config.toml
horizontal_flip = true
objective = "v"
max_precond_dim = 1024
Rows from block 7, named by matrix and row number. Rows with one number belong to one channel. Each number is 500 + 50 x the weight over the matrix's rms, rounded and kept within 0 to 999. All counts start at 0. Numbers have three digits each.
# convs0: first 3x3 conv (model.mid.2.convs.0.weight, 192x192x3x3), inputs 14-20, a 3x3 kernel for each
# convs1: second 3x3 conv (model.mid.2.convs.1.weight, 192x192x3x3, transposed), outputs 14-20, a 3x3 kernel for each
convs0.16:487546497543508474498550474547698440487488442502576512388514493490458475398521547492482502577502498543545506591493552572426621499638426514489532466409492451467530458554461521430490601540529
convs1.16:547557422547547407481557450503508403577605426425492404556448555517535436495460524466593508578485461393456557584445435618506511409445554477532465448576511562496464606471557557454372502488582
convs0.17:491504539520431446469545463551437586375472458489482440484506455519642434484391602504496513521478588424578455409538406543467634586548493452452549561471500470580513467580497475437392490522588
convs1.17:525504474422488604568546446485506538530571495542529408583597457499379439537510615529538450475589303464528420509589477423427419533570554404428561547490525511517512544375499400488520474546609
convs0.18:474564510539621475546502530485518472489535563462531461469533546557457480495497526561534473394400610498605459474604455358554548516594521441579538584447438512514533560470522507465475434482469
convs1.18:545553407376517362496524578408530446571572341500468527539498567502499515551320540380452502584387532505552485476528412476500544389503520460527495573699404516369537644341465361597496395560430
convs0.19:507421494470583542454494550548507577506315610510554423520553434509448574458567484511596456553369478469595406469447539619480487483446512472530476513434567463497510502477503461517462523470476
convs1.19:468583476524491417470577612473464531586500540408547484533542500575526458477491471571453532510461561411391605487543432484514460473514505438508500444525459581594522544597515470351560465621383
convs0.20:478574443543479362608497438553434491497507514498469476529506476482484427484574519478457531520489463477504529473558564469509513465547488438483516481461532484549485522457504547463465500496444
convs1.20:446497448530536486529518522504435487588486450473518477481419572573457576549566404494525476514404527537543455567486511424528478438454524483480516564539378471463583442471536480527458457551507
convs0.21:474482499479508474481458511516458479512528491496525478502541486486520487528507516518473488571422483489485496527489504563479455533526464507482488468486482513467460480510509451551510536486537
convs1.21:493492506544460500501506494526508561513468467525477478521458485511512463545484509456513509542507543488514447539491477486510464516489516514514479485440470471508548472495469496553532509521433
convs0.22:534573490523533436576500457478409482472542510499481565478564492496459616495530431485520497453479539520492445547512510480508419496524470436425546511518486495544524535490556502546502508500544
convs1.22:433479488457539469517566413463528548499486488511518431459428536495496529570461466494560478526522557472586494541467487502445488530443499545430545448551512416505471499504542508524392493438565
convs0.23:580465616484518407480499583475550486462441476544510556490458466414506513511493592585450415428492464512558541500541433466549442385589432554478508542447472535498471622444654438407480600434531
convs1.23:373541536600405504421530506525453494510509477508416515570624411543480549502554492457432492431581482539539498480352492523634550549520460551525456402554464579554396502473433578548606439581467
convs0.24:546477472570453453553477528586416599436511537481525453485544438447551535458536495517493525517492467518481416456480463593447459504545541497517514487487492525533444464521490503491543524531467
convs1.24:490522538531526465486513489529482499512531507470468522496522494553514518489533435523460521501559546466547504500490538466491477584510505510531511437510446493468464451537527518444494484398484
convs0.25:469496491506418590523564400475426541473574491507512523497491521624415581467458527443501486617485575469431562521457482440572523464485472552505460505458430525493503573548556367448511476508464
convs1.25:494494547550457478550586524414584470441436533529440577501409384466612498578464503470399475441637477540480510422511609419562432446519522472511403464550553560520367397603400548391532491559544
convs0.26:458503484453472569496584489481541515422541383589505429475617505503466537473489528503463445615552514546591486607406501444643453433500435506545498442533505615525392526565443554459501503598472
convs1.26:562461500436580579557484435522494483478446553547394476488543541437518388495498463499533485589445493488558479505480573531524483566511522458497440503550443528483482539583448442525501519466565
convs0.27:446504601502477512397506458529495479450493496556466495458545537505493469489544511503435495509491573594483483485465474479536511451485478573489434485478549409465546476522506494533542512455460
convs1.27:556516488495504539565417465541466455454473529510530598529492514559572493495444436517532510481497480523463553488441497516589541419396524536432524506498520484609466462518462569548497499487564
convs0.28:540429460550501521575430557485485444549524590524445517499493460528545452504506467554537524466520518463542496475538468519532467414502494537455510434529426479476498482525484529528573521534469
convs1.28:427545515551521454453515492485498531524506485465535551481609469422443457490495549489528540448510469528540448585502393550484515492517435510484543493512541434523535555415557454555458523558491
convs0.29:466419586473543533519499472525503492543480502516404554505397498589518586519453498587607493431416524509475515510467531421513489604478464523536482504466505488553468532442574467459528461472512
convs1.29:437479492524449506433510525475457510571426471487438489544538517524492446511510476561417499573437532477552476502510497559553480500407518530505571452572521474456502515452531459551576487477502
convs0.30:430496510393461569634398534473572412586453672474462446441484458396523531559491563505452482520502434414638464601522560476648493439459581433390594428644537556448565387535611587490441419456545
convs1.30:445660341566497641608388459559554524477457457472460579409708479500514629467457470473519452467514423404527590657408461342582555556504374378680517435574429520437578482545481497487452536471571
convs0.31:514506492502484517519482516477465487505472551488495463536514491456552545449533465534468481473499496428524504518547451532526590503519498543527475518509496531475493492487519546461529483498445
convs1.31:538456523494449492506515500548488544449512519437494501548503503490484471459570479490480484465558538552513516541495447497562464539485463495510495517473530480478540565470508524463524558505498
convs0.32:505503536482448475628638484491486498409485444544575559523536530495586494502462494451511470538537560484469516458472472491535465561621456443521443467501600525525397480485497490501563478515533
convs1.32:515440451503578557476444471519469552499461587544443413534530515383557551437545469441515584514511530468492501484435383549568516508493519443569474491473566510567471519416598484578496523436556
convs0.33:492528506512434526535521498527501485503498506496527458402516526490486557507456503537489528439492561564511483496474466534500491517495491465496491476488529546461452478496468528528490499460511
convs1.33:478529472451538574498399489543477536467464491513508543547532483517505474453508536542513499469444494488462515500435545425528482492534514449546462465461539568491481512560473522518458428545466
convs0.34:504531456544487496460511477519498522508542489488452516521528498528505495510466498563476501501525516493525453482458498483488507494509499498481496531532491470481507501497523493464512518492503
convs1.34:503503527508505483501514500461530505479513462481506514515528504510510501534499476510496524484478494478497489520488462507533489540487512487485464520528484497508501483529496496506514503483508
convs0.35:477478406525476512491461563462516548368575554467478554547437594468498497557577555589493493506515608540532357536433467471649458595438510534442574535547522493520453479464461492533501510490481
convs1.35:428504554552476389566506505344574511470494519500528507437477451587461533472518540498552533484562461480456501504498443609408518421582434619497386458536477508551506560486508483489541485478476
convs0.36:475467556472437514454476530485536467514445478502468541492464469516530448494488517507469494493514512510543500468505469451570430563515560453468519519469482439499540500543490455560449512476497
convs1.36:500493521431530526501500496532484489532514504521432520528527533475494540475510461483515500566494531444479502551517443493538520525450591523487487514514520530446536478508527524488420496568444
convs0.37:562528472446367520429501504539491461523491459517600437547434573533604477485541468451500426447552413511474583451454481491496447511476483593506512539613585576533579522493486536428462470490579
convs1.37:488402483514478559491627511506457622532412519482638535460493528498552502491512482453509556482467545461547543564503523517540570519491563516395547511429379482463470388599473456529505530433505
convs0.38:541434543495460466495563534542466437580348413485539479532442557502503484490571426466524449392567509549448520481587491487469435576427560527437454498483430468525546467461543467444488633523565
convs1.38:445511476502518492426560544478512488495530506486579518535582455475399569500517476520456512441495536596394513465600496447427435558453591422483519439556559597441499486547428595547570432468455
convs0.39:519478446549503491466478530506498525517534521498459481528437495502520488462494506500492539486423460494517492518450497501566461527514551432483509476485481558517518446500487525506497477498491
convs1.39:491509531466501510497517484489517486442471496572506560481588566487407504456534489464402551422573556504417609462559551474531468508511475532519429493472477505499558520486501503475501483460495
convs0.40:518577428496431604512478521490406598471547472517492445470543466544566595505472457513504493548513466453530618487521443504461636521429444541586407419483432577432506553516515509558528556451529
convs1.40:481484497426604559488457512487528489481370621510497530536514534492397437473540567488501445519450510560627439485496424360580445647485580413535506569508478474416505423572485549401546540531449
convs0.41:439451570578463523488504502446537504508474488456511444489545484539473538509514497484476496519456561460510457465533495474494497442548454442569522545563497553462556466566481485493493463449459
convs1.41:494507514522560431400497549501514540471495535518492546561488436426585462406515545573468498418510521526456523525508549431563453452576576489522489492534479514541548490516473503514578487619422
convs0.42:523477435465472495503515499553463470513467498471553504491507520565529517522477489497440573501501506498482483544501492532491520428526461538491507529488537536483494469535489557538483467470475
convs1.42:492502516483494490540530467488481482518488518515503530476530515527473483504509495465481593494502489503480453537516524495466445453480595484510514485465507505455508540428480514472474569487492
convs0.43:432443451498430584536469621487474512525546463441576451468507506463548549550525453537573523497416536378502455555448484477507592543497425493537535433442525487511482577534415452514503558515397
convs1.43:477490440451600450568507511593460502448536493481493532493477598569568456394533535503544437442532609479479483379558586567487437537396499472475430480572538546522473522521542513505374580486500
convs0.44:428549438530551560478520497525518425484508498485511444460455543502497504492553486548559492464502503494481488504481521493498437517499536569543512495568545570601451471476539461537481473580465
convs1.44:496523487557537447497522460388533488470511545515474512467490579482455526480484478551453493522437474560479494415542486474422584499468506558508463440457598511523512452532550499433469458521496
convs0.45:551478495547515481522508453437509474488520502520477547505541469452578442493511512507498503477506528499512505531411586469484495477471496554558457509477527487514506460518478543501476503512513
convs1.45:430520507521493563501459505417499573501471448440448577579506514489428526586370482500437518490449482490520495485498398513521503535575479404509474513577489560397524487537494595536449562517487
convs0.46:492511457505479590489517473543496494517490468490580505449539486481449499488554494488478479526485463512524476500441458518530521509509495472494468499561507502506511555552493502465573515515438
convs1.46:559480502438504403503454534454522517543543479491456501501522469492503474514476528430587477512509469507495521458475453543512584419502496526477436501469524505541502521456572461528542442554494
convs0.47:497509525549519459497476469522509523520502522479527497502500499515491494514461491513517488486491508492497498506508459487541482475504467499546510508486517479472517467470511485542475511490500
convs1.47:502478490523528511498494465477473511521493474484475495471515501463506530489499499500490538484467489485501517483489510467567503532490482476466534515505479512475535485521489483544511482509468
convs0.48:429522555513484478465455400427454593473547431519449434531451388488472529599474483556471479410497593524435573399550383511559577452482478532507489483483453508574364510549554566516340416492525
convs1.48:547502546558506525465444563514514547500519571445369533510441527575443595514471469487444481530507436517493464435456621437522455605524537432455575571430502519558406481432582520509525497457514
convs0.49:528490492450557480514519502519541436514471490506525503504516564452518511548451530427453514449477442499457516466524540485476493605468531443409514495450517475530538511481499452505549525503455
convs1.49:487549484501513505501514497501457504497607454484452502506473524497519508553557458534480526500482522516539523456499498524459522474540514474516493521486495480502501456492478510413467481539511
convs0.50:475409530457572507506476461465473534513507534521563518522559471525441464463465542533475519509517553526442475493492496492393542483559522507488513458473417442562480521518488495451531517488489
convs1.50:502463553494439473514449541518528467566449510456431472541476494504459528547543448501504498484495517481500532463483534516505558493548435535404505470532501530580431560513465500512530480453471
convs0.51:453461506501528527532602497455507474524460539448549517535527439437562448507519481488461502520556489432535462439517487425542447521536520519442520500556474524529509551397498486551487468454528
convs1.51:470494506521520522464569477520442546505543465479537498472450538468544549491464467421506512472555499483449505493479538534468581542491481471429566524432516500536512551504442520434497526489471
convs0.52:549524443506428485474492534561582595399438506480420573388524393596429586501556486497524445460500513605579497506543466510533497499509420497510583424526501492373657485501534511404478507512447
convs1.52:425609565443512497606343512470486487550525533547487545529567474409525540437568491611505495503449489432560622557460576587401453640327556387497544523487497513534455449553499630640393543468487
convs0.53:508520534528504436567479507506422484457531535481494523491513500491522466448516515461497530489454569435475532431488500438515430517475537462468477539529476558447503519502494481506504504515524
convs1.53:537457466493529591493486444506519488460533449490511480466532451509500568504481513499525520464497490498515520510474479461518502571501606517490468485518490491488594405502469566554494503482424
convs0.54:528537522488497470455519445508540469512430555534506507469396471564433464503470556529447458485466464462457503545405442494472498558544545482484535515561473564442574550515455455555472553482560
convs1.54:527520494528594552472471535538494448498622502546541568509525530532608471505523581454437395463463476441447422524438473458509547531548527489581510542455523494509490456518544466442508525522450
convs0.55:490507544569426504466515439544500509503399528477464492505486590548511515533517525465560453502506514441507542487519484469514489487458558447512488469482480562483472467510513523469477454504510
convs1.55:565430440475504550440487475542534515484490546530429490484477534438544472490556442430505481527460514539463478462515532565453431480490560563437463514471523511491465524528452490560530524486528
convs0.56:496529471479536546519523425449551498553487520446489491505508520485549445570454485595501517459493497484506463524518469549432489520553544544413494512548466514543499472490492503451492523408478
convs1.56:427582483513545426532396486464535457452513501449514547499426515438533546421500535520540511502438542460466468450504436530477446550514501496493494527460495476501575537516508497528495533453456
convs0.57:473596427448371520525539443564451545509499490500408623519443495475501493586472502503504531430454383481525494503496569546532484582383545526531492520549533506489537507504575438489481539434474
convs1.57:469492516526523431455481526471491498414421580526526560483561472515470513488531465524494513547595552518425524406587483566576444449497502518608511424518442471489483449536508527548513447569371
convs0.58:482503522488541517541515445510542529535515539472584612474473454517506473534523523426481473545480482430484507518465455476481478467448602495481529505572571517481507564479504378477599542567525
convs1.58:539499491460588559490488480451457569507511510456480461518398456544494571395546594470461529509477479511517384450412583573649386437596395469596473532390530527520492596437437514538452524455506
convs0.59:530508539534472476446513502495557473487547526476421486407510537491488501498537520496428490515582543518481509506513537407531478546526473481542566577516473418514499457528476469522470492436523
convs1.59:468525423541487524500463500505443448514458484589514514564453514473478526489572500483549570506495463485496460483562498490518487500517499529490536459513499544494533496539451467540520534367520
convs0.60:431562611497542515536496448459504437484492458516547497490399588551417460496563502516473501470533465381626486534476560428528415438555462428496536471570524542524472569441529386486480485582520
convs1.60:573542471495555492399534445584490501497483468399596519497549497546542599482473420414540426607456503572554421510475530451471476504609568578446579453361392570597422471416476629607668337512415
convs0.61:474540572423433485590496468477476479520518476496541545505429543483456512468416567478513539524423393586468501493540388490469574480397517522515456488673481491525487446461436449541506602523452
convs1.61:582483525614491560530386450450412532531556464513515421498511537487584580403616465537522454488593526472527479489442473388435607659597420532506601506333567458493428466560370436579545552539470
convs0.62:531542530337564531509565459388508618401522545561518515344528487610549436544582508469531431488452459477502593554398462484628447539379478553447657552434498496475583479509589472491407575459475
convs1.62:403480448476406575417617497488467428488629527447512509388525534467465534621394534384583534432550633548424527457530526440426563511605417459529544439622406411498481479447524664505460411529471
convs0.63:427507494515591426547560501578443477552513440473564512510517532499506499520378532525430502536562525437504496478542522521497505493452469540540540621436513546407526478597485513577498546467459
convs1.63:557475409440563479509430606441532622581466455470521526482516558446523469539332556483464582554449544559553391455595420475491590533455469424484609526415472564522448614521504392574492436554498
convs0.64:561412562472489414499641511468510467513565501444564491568427482592435444570495538531408566480496455558408574543520413569397528521514474506497573479497391513517481497517490460648491563467483
convs1.64:373477507575497526365579440510412627448609366491442479414555439451493493619505467531570481503602424487379517501454562488483556565403517423443507583573462410583403596464484539471457564371567
convs0.65:545478523421508549489537477503516511515451460491534448579477552430604507443459562517448490520518467484533466514521532495536567427463453574449491517507521463537437533439538459455493528572501
convs1.65:412529501534464572538417464546459561534510478527481464484510494480449556448497466562468538475466442571368525478488464421548490568479481531413498485480481491575523524465474512580475531487495
convs0.66:499464492483478470507497508498493479471554523535573500512551477471502466476476537489522481501533434497428451524479532427589544506466488518529448472464497525481515537492524459470447477506547
convs1.66:483533495541488537423514533502521542539470418492513478457503513490522517554471534483550516503483515525481428512477499561490448589514548502499512483437524531574458422476510498506522454512508
convs0.67:533469493400589397532527636416499471488461607459490521511473514507547483441611490533567485442456529505495499464564417552445383624479401544529559498529497504376564531482484567538570469531531
convs1.67:487462477524555551456396527480425587437512467462517574503504465405551536495452520580500514459498576495557460556394510659537495462386508487679495419408469539552438503429428624485562565403467
convs0.68:547542509519533506506478519474469504467559563466475510472528456581530486459417532467517470463492599426518493578524464587522468483415488449449525541509587502457487513379472487617426596469529
convs1.68:458520510430507506436509471456548476539496464478486531524383490490603491443494494550460534450483461537519542501536448471573561493497426461502526494578397489523507461532508619459539350572424
convs0.69:479482449550580457583425458433439435560387532480469535491545505465507539620414539547459532496530449510590565558536374451452564409455543457587551487373527416529484379503460530506463470584435
convs1.69:443627489513459533528520472602473489524578457512462505470462517520592474517542417479417544599454488393499541532440553512494562466600456628494498445509529497449667548480494570593624479604413
convs0.70:544422434575515521452513489423457499511515470483393609522466542653499450487534516503488527469530457521501508500540475467473533520527507511507482516506510508551462477528534436546491518502479
convs1.70:507393484540517475444514493481569467496465549509461469513528536518560396508537476486513544458550487532564449432533547464558436525509531541486443439528614468456537474463476492460518553481538
convs0.71:492502528524467547500496441561503540460540528546488468449549467451403461518539461452531506590490520542435465501514572466624500518471398519480537487505552428464537509501477532501553487460537
convs1.71:507553455475584540551444507610475514456478555498507438553472500591559469443520505440520528590558519503509442540494469549442516518498486508485504448567506494538514450470596545481455510491538
convs0.72:552477515505498374507490579420463494595455389499504528477495523529405514506448565555420539410536479498581554499509521515400476488555478517470492485473517521437519553463508516532485522486543
convs1.72:476536447578511450530491486445571575566599435510463477462477495532502496536539528528456585517432556445522482520384540507497532514562421464591533486484515507491419515419564527401422494573426
convs0.73:569517472446538487454536507507504493483530533489525495456577437506459484462515472466552507476483527508504532578445477471462446577457487432467527493442480484539551497568454476455554474551445
convs1.73:485492571491523514493491453538538445527495516513461469518577345504522531488490587479530480434521474500473533470502543496513499508478508489482488446549470497518512568429491463459476510500513
convs0.74:469495543531572487499514429487496464592458466438520498533484593479461530520531496467462452506475515534552523468458527526538578460541496479482600442490470484532454432465531570572489486448446
convs1.74:518515466549396473542471536471457514467572506532481498463519500551498521505522465459492475501541490534584491559461533384448430530483484566443543416504422450516523566461492508438534488485475
convs0.75:549468471548506609457511459555556545433405506556497548496503581590445584454446464506530512500519465424472546489407452441481473506548504509441476414567571580407546516536383497432629542604421
convs1.75:443537523456523581517442538467572490522468533453510452518548575494521346359513494500406532446514471426597540416377524498581536522547410488533459439431487459460608538498506362636473479463519
convs0.76:502506523528542555467449511498476536530497476474498525531482577541366507548470559471543557555376579478486461476487488507464391526452608616501440467468563547486493568452565434480518503482557
convs1.76:545428560440568425529483584572506479388559490447491546500465576406535480536524554426506449415547595537528477459539434464556468502456549476451573519465519562459453580450539451564493489500593
convs0.77:548366473421560446476465562498499475586599534533429448502492467442631475606486612587501544484427439502547529481546422436521479453480479481493531483543521532478490544497486489490439447546532
convs1.77:500525473664451500547423549491553456500469502460601503495503454431581556500542391494375559480529490484413443382504507554515553526551396547474506513452394464634520487494479594540471508444582
convs0.78:514482474476526476523527472564500510458490552483503509477497542586603472533444564520520467426441435509520504480562447476332505511561499453517455475467501453477593533466538436544467489493553
convs1.78:458527508445452447477542474510590458446560521508577420402630479494499477552487580432405534500528533465530569551484493586444486462496452474591515512579476483365514463478552487404514504663460
convs0.79:486521534515486495554500447511500520483505453424494509506534501474493545503433480535514471556479495458530498503471530588439463539521479474541471436508503561456512484507472476556482523508522
convs1.79:494495449488540507536494557490443494519539426509536474463478438512547512497463477455565506499586476499551484531505505481537483475484499472519502485515481416519474534472403484524514565479468
convs0.80:546468540416469479452516441415483477479514540498479547555541476385495465564529461520456527475527535477509459489501448533426518515559507562507500446507532587529445449543521468519496539465482
convs1.80:455487525518509559514515483433523517487442541472501530517442444552470532504485479535458514511552500534465440539470467523513529564384590517516460517405541542467493434527492449485506474509511
convs0.81:618428533518446520487448513468462518531528524476510460476524566497558503513492454488547458504586435482446522426508502532554537485513486505485473463524468514484473517525488501434508505477492
convs1.81:452523553471476537458509461506529497461487485495495509499455546506509546569469508551513487513504470489523523530467532488524506512544485543498505539495513532501499490475474473528478509517493
convs0.82:531467500518543455437533540463508541483438524489510467476465518590499549477430482548473491442430503559502524467470502436453582474500522527419542448571434489540509465507468480572516497488481
convs1.82:519471550498523484504538444490518542519597514429493432489498503487481475496553462489532480495560594507502500568521389490552507547563444517561540472473511428530456556528498522451543409516438
convs0.83:513420519574510445463532440442455574530412519467562524633466438572486497443597409588445447405496476525496498524381486537602402519436519562513558421478446485514440396531519566511446499514467
convs1.83:455512532510508492451540462561470543331609515531521500445570532571452538481444475491428597513431531564617400479519567581481455512498430556406448472561550467490588409614415493490523393580569
convs0.84:513512520481466525525463477435546512517554444500507508506491527420641482514549494517509508413553496557520465525433562550366514589468518447545478522525568442612484544433471511444496522459475
convs1.84:464627465505529460481545540580469500439547520437569443500484436489498496479521523509478539531481509479494528519504472557553474509472526540497542482425477567492503543560411488550498501506484
convs0.85:534579543344438530540520483567469500473593380508443528551442482584574462488450550433426523474530495468516497580423396517449588509526470563518531448444590605493405594332546405535395608493486
convs1.85:508531479564384582457473338485548486390478650526540523552510624402537528510484455539453392459514657535410536523502448374644575582432481565492518432519530535406550444471509348482527612620439
convs0.86:509510485540518522475441537490429442593487497415611471523491537482468526507587502558495564403475482482512494533469523532428542501450567459528500484516513490493595491507501509493503512528548
convs1.86:485476519426514528549541459464459442488573499573585438459444580496387593555496468466542516556546548528520543451484541442604444502496531462469450565468467508501492508514472489553465521500477
convs0.87:541470533455522494600377514498508504553476467531578488564553522451477452580560502575463408374609426543482521483494432514466498533501468490536540503609427477482474489395482521502532564583527
convs1.87:479522402499544589492510506491527497533464489451616462496449555544477526490428484605473472440426501542504509487492464519438506559504518532484441539368499496530533554510420412476559549531498
convs0.88:487465446531466565531484500576451515512486510551521478520492570536463487476529458499450518576505558512541444449480457501475492479430501471478527461523357532584561454449536463513527466545504
convs1.88:409471554446528434516501536450528452542569479494472505490476584579486474446479488552437539493471496450470492538572561489462494538487467432609458602458508430467517426505499432525535497528525
convs0.89:567484584385503459454549462471492486538399563595495543561574494522506472501440529481493618519527498434538451581450487451492521468608548531535453582584493559526547470490456463438602492497602
convs1.89:380558467540515543435425527381549525497462526587519486493525464471497533453420489529532481465510581421523521447444548481510562483568390449491513416407559537448524423595395458646495542472471
convs0.90:506480545517490492486479501436442520505454440491504581513525466469471492461450553509465481493441556425567533552507415459517601473484494463483508499523504510494519466571500457559494500512520
convs1.90:516518480480517460532471519480491571479589529477486470492545500532461543500493532557428504477511500516565459497500458442436574533454476479553499502494492536471482534492467504501492512488491
convs0.91:554571440491530420470487525508512478551446572471547513449533482503499438531497539496541526572530547503459513473492421531488537505571479459609466442458535544490488420477467524595470505446594
convs1.91:498481482534565490563429555502526526460433536583562450596496485488462467495406484551472453513378582487560425563507425469571473487535581510481523492601486482450511500591438441574415510495564
convs0.92:500487488496469513482551458416459486440579481480445593476623410442524571500452486456548551466575553519537521563431491469429457530397494503430496510520499417538515549508502512453516444540512
convs1.92:489486479501597516449663446606458451473558485468485579501541486493625496588587420508538517458487474497458556568471499506540394521500594631499502468542497370564478512524516491510470500504477
convs0.93:457517573443448459540487501522428468518535443481475528506508502500532486547484459506546486460515498538511567501459526574478505507431489520443545503514562531539510514520481517506548522439566
convs1.93:478388618472440470512545468429479601534492506413610461491458457489530514467532462545440495527512440600472515529512490476472532505469479497543491471521502427536483468507504482457551541578500
convs0.94:503492564574503509528501464519548525460510471407600499498483449592455441464571470475452494530498481492622528528505470555507581480443427546552508500426446547481549492489478617456481528521448
convs1.94:485543523562460534439466573449520601539469441504560464497522505443546464538489500449474522513392438518532605516431587554467451554436521425447457463600649546504476531496506499528496445533550
convs0.95:552513376495439561519489468484408534511465472462540521475457503501531442486439570455461453580509447503557514570492508475441466472513497530547447473498521555511513522458481506511416601516430
convs1.95:572496562383625464607362495533488479487502502417561540593477528470527616625409465484513465653452496430546517552530482415489499483493529588562484411629487588406507468564477524391471502636442
convs0.96:502593590535401490478456491472464584470528445476559485486493452536483491437624443480462515533556568592498495581451490535414532521529534476509449529438525534495540467498458486592524528498533
convs1.96:491515503504621457508448471380601494473550474542494481508513549529470480452454533551510478548478455502555487478492533470614466454441539450525526455533563461430415514513456466472467534448563
convs0.97:460464571562519502535476583561437515472571508530481564375530501526410547503471517462540488475518442465448560496520458501543536605565408568489462491532426500532530501525510550450542467489508
convs1.97:507423462495462576528528420454575563532427476415536472443536498488586449542365593466555468525492492399526577576417528564423512439441411520514504540521485465559487528501456481495528562435486
convs0.98:495487539479533495473544467529491476525498589451466470512434567484563433553544565533525452450502548552472501501517479466457428475515560464484558514505477496586465474474522464538564489449499
convs1.98:509513473482436564429537556538456470548467551483492500482502476501491449499539453608496581441544461528509481458482546457486514533518508565424455425463417486478577547481465523532503544428548
convs0.99:467593477506434407583414591642532352379563591507423498376525519539418540511472567548613507435529579443526280497395441538567509595385673450481534543462476543477537428578451582366566387535556
convs1.99:474616443632534519444409451423497432456460495492726458516433494450501546404615516570400442337484514451657591379587477584457491552376510508381444551539440552544465601547408424527499459430454
convs0.100:512527495429505427414515476489515449481426557454475538537454494566453583384504524415539490507509475373525549396551456501523519476522461531500451489541475474473563543449514545506474477486514
convs1.100:467522490497529553487424571475491522466528503483542575510448545565416482466574539453542453536488544509443518463537472431560511526442507514499498543489504455456510529482426472616489454485536
convs0.101:475462422473528486532497483531492480528444497566481468555514505525542501416498463416540492532523549467456626443617489474497554570486501489517515560597480551555462484514503482534448491478527
convs1.101:461467524517528504506477520456564469508517464524496488535519527528476572446524513523548449483472512521500485498495455546531469424493516481513519552515434515491504448496519460460522523469475
convs0.102:453481433532462500505567496553459506449497494597474530445543543617520543449566488474642510460497487481572496449532481490500524514574521549474520471429500480597414419534539529539488489472520
convs1.102:490551464490501483505482568467509552396597463465503501478483588471469452461510471522548429551495567510419461463470477503537422518485549509407529529519437567474563455482619504571430493433483
convs0.103:488552450453473480498462516537462494438553513503493527459546519452444449517502470485480501477492532576487426453497497460504464531533495517505488526585489453519471538511512468456496504463571
convs1.103:496574478530469494460436510474484484464554546474516497567457570539543517482435464554459494505468569488474501537402441558493525505482518502548510539425488465510526532558496540506472440557479
convs0.104:580461499540465497544442541493517510449426567485478572593573527405462481495547470471574457555463575504412465512498513484444430501499551493498574524395543454434515577500496531537487584553373
convs1.104:411466436596556478447496469604470439560503509483452492555451467480522417481444520505605528522464546511480478430471465536550520572481510490537426471534476516491606440482524604539490556542426
convs0.105:507440535528516454440498520444545491560351530482524534408425551455542490556542491462499554482444483494630448546500431479592446409539545482475449558594483575465524489476482535427517525532537
convs1.105:433481555493391522490509469457429521428492525503482499430561507554450503557499468515454510512624477477484511542542423400489542514549474501543513442530482495472600544468448579517476466475560
convs0.106:491614455551542519531441528519528442540530457512527449539423525492534489520553398513494556432527498481517524525519449532456479486423496529476468458535497526475510528464470481517553530470542
convs1.106:491600527438559498448533470540500458486498524462551529524522503488513559470477508502477499479556527567395499536466484505521564523489503433488530490471574524528481485504539474509496516578471
convs0.107:483536480481526610415472486560492430494327457541541479490588547564618574394569572419532492490517378529573502436583514371491504518513614445568388550556480507470482445436482476547433416592532
convs1.107:521553481387470487518348592482438568414518511673479461433491551493428380531572412527421564522437475457584554544578443421533445476614477474559450483345515565527512507558560381547561388563408
convs0.108:607512435492425561494544494517533500569562575431495386451475516538537516472481568530528532465566420436555477526492519525481495542526530527520527555454490551463520633558445538523545481456495
convs1.108:526448535427613447534396541607508488571416435508469486505627421501605505484546491533523442514472501518541510515463576470547449495489467460523498522477477543506491414482630457537444576455521
convs0.109:423461587632471440351551577463571555682441470397552481486477495561390448508501489631545459485450481516552533431497606457574573482485540508421481539364505545416464569426453444536538559470398
convs1.109:414470494612473550516459533484466493422526552499537453548444591518467440547431495552433494476382612512542454484457597453508526420511509602396511421525550416421567499510489636492435421438554
convs0.110:528537484441473486456567485512523492503487452517607516500480444470585438535524533413529522514497540594504500499488488492587447607450530558453509490547532561501431547448553476518452394557463
convs1.110:512493518529476401528425557525448468580515441533475578460571452567484506446494448513450545478539501458482483565533525535435549418518544568456528472526543468518580528566534480430474495446519
convs0.111:450525434552482597552501504470439534493482451469469475475534541581507512540496511511491508479465550550477534553500459518490509554469446612451465470546511529529495468458459489544448531444548
convs1.111:494484508452603474530449511524441559498526512486528512585428528444521428563477529465587433542453520506513424451522485492497535493504490535496472444508486575441516568386510476520480507496462
convs0.112:529440480429577425598453417579356435560722526407511606484403556531314618528556520605529511540395517501533461579414593575464349492523432567465622488541522469394595537453491367537527562447496
convs1.112:581537460414510478554488469622452552383479462456615515472503354458551448568621432535458531405582557541361584619441413510483594503502459492401597495591459472552447689563443420487457459560489
convs0.113:448439491498523531496500505514471442453513487523490433481424549536485515452502505568504419536533484408539440466498490448480533477507534513577457440593468491512494502548461474504505505476438
convs1.113:555514409420499532548508546460521545511472517582504458535520494482475471459649476551537503486446449488516474527519499534488537468547458507468534520482484509489493542528566415550443451440508
convs0.114:447513526497503434538495564473461543524500432487600445478524492447599504551439525454464530470469502519528498509428541593523456471469528469500549477487464489455475545500480497437556490447514
convs1.114:428514451534469561496499539529410572501443569460465536470509492554530510513525509504526486521428582422558473520512503449538508481470420554520482460513569531479506521547363482529518516435511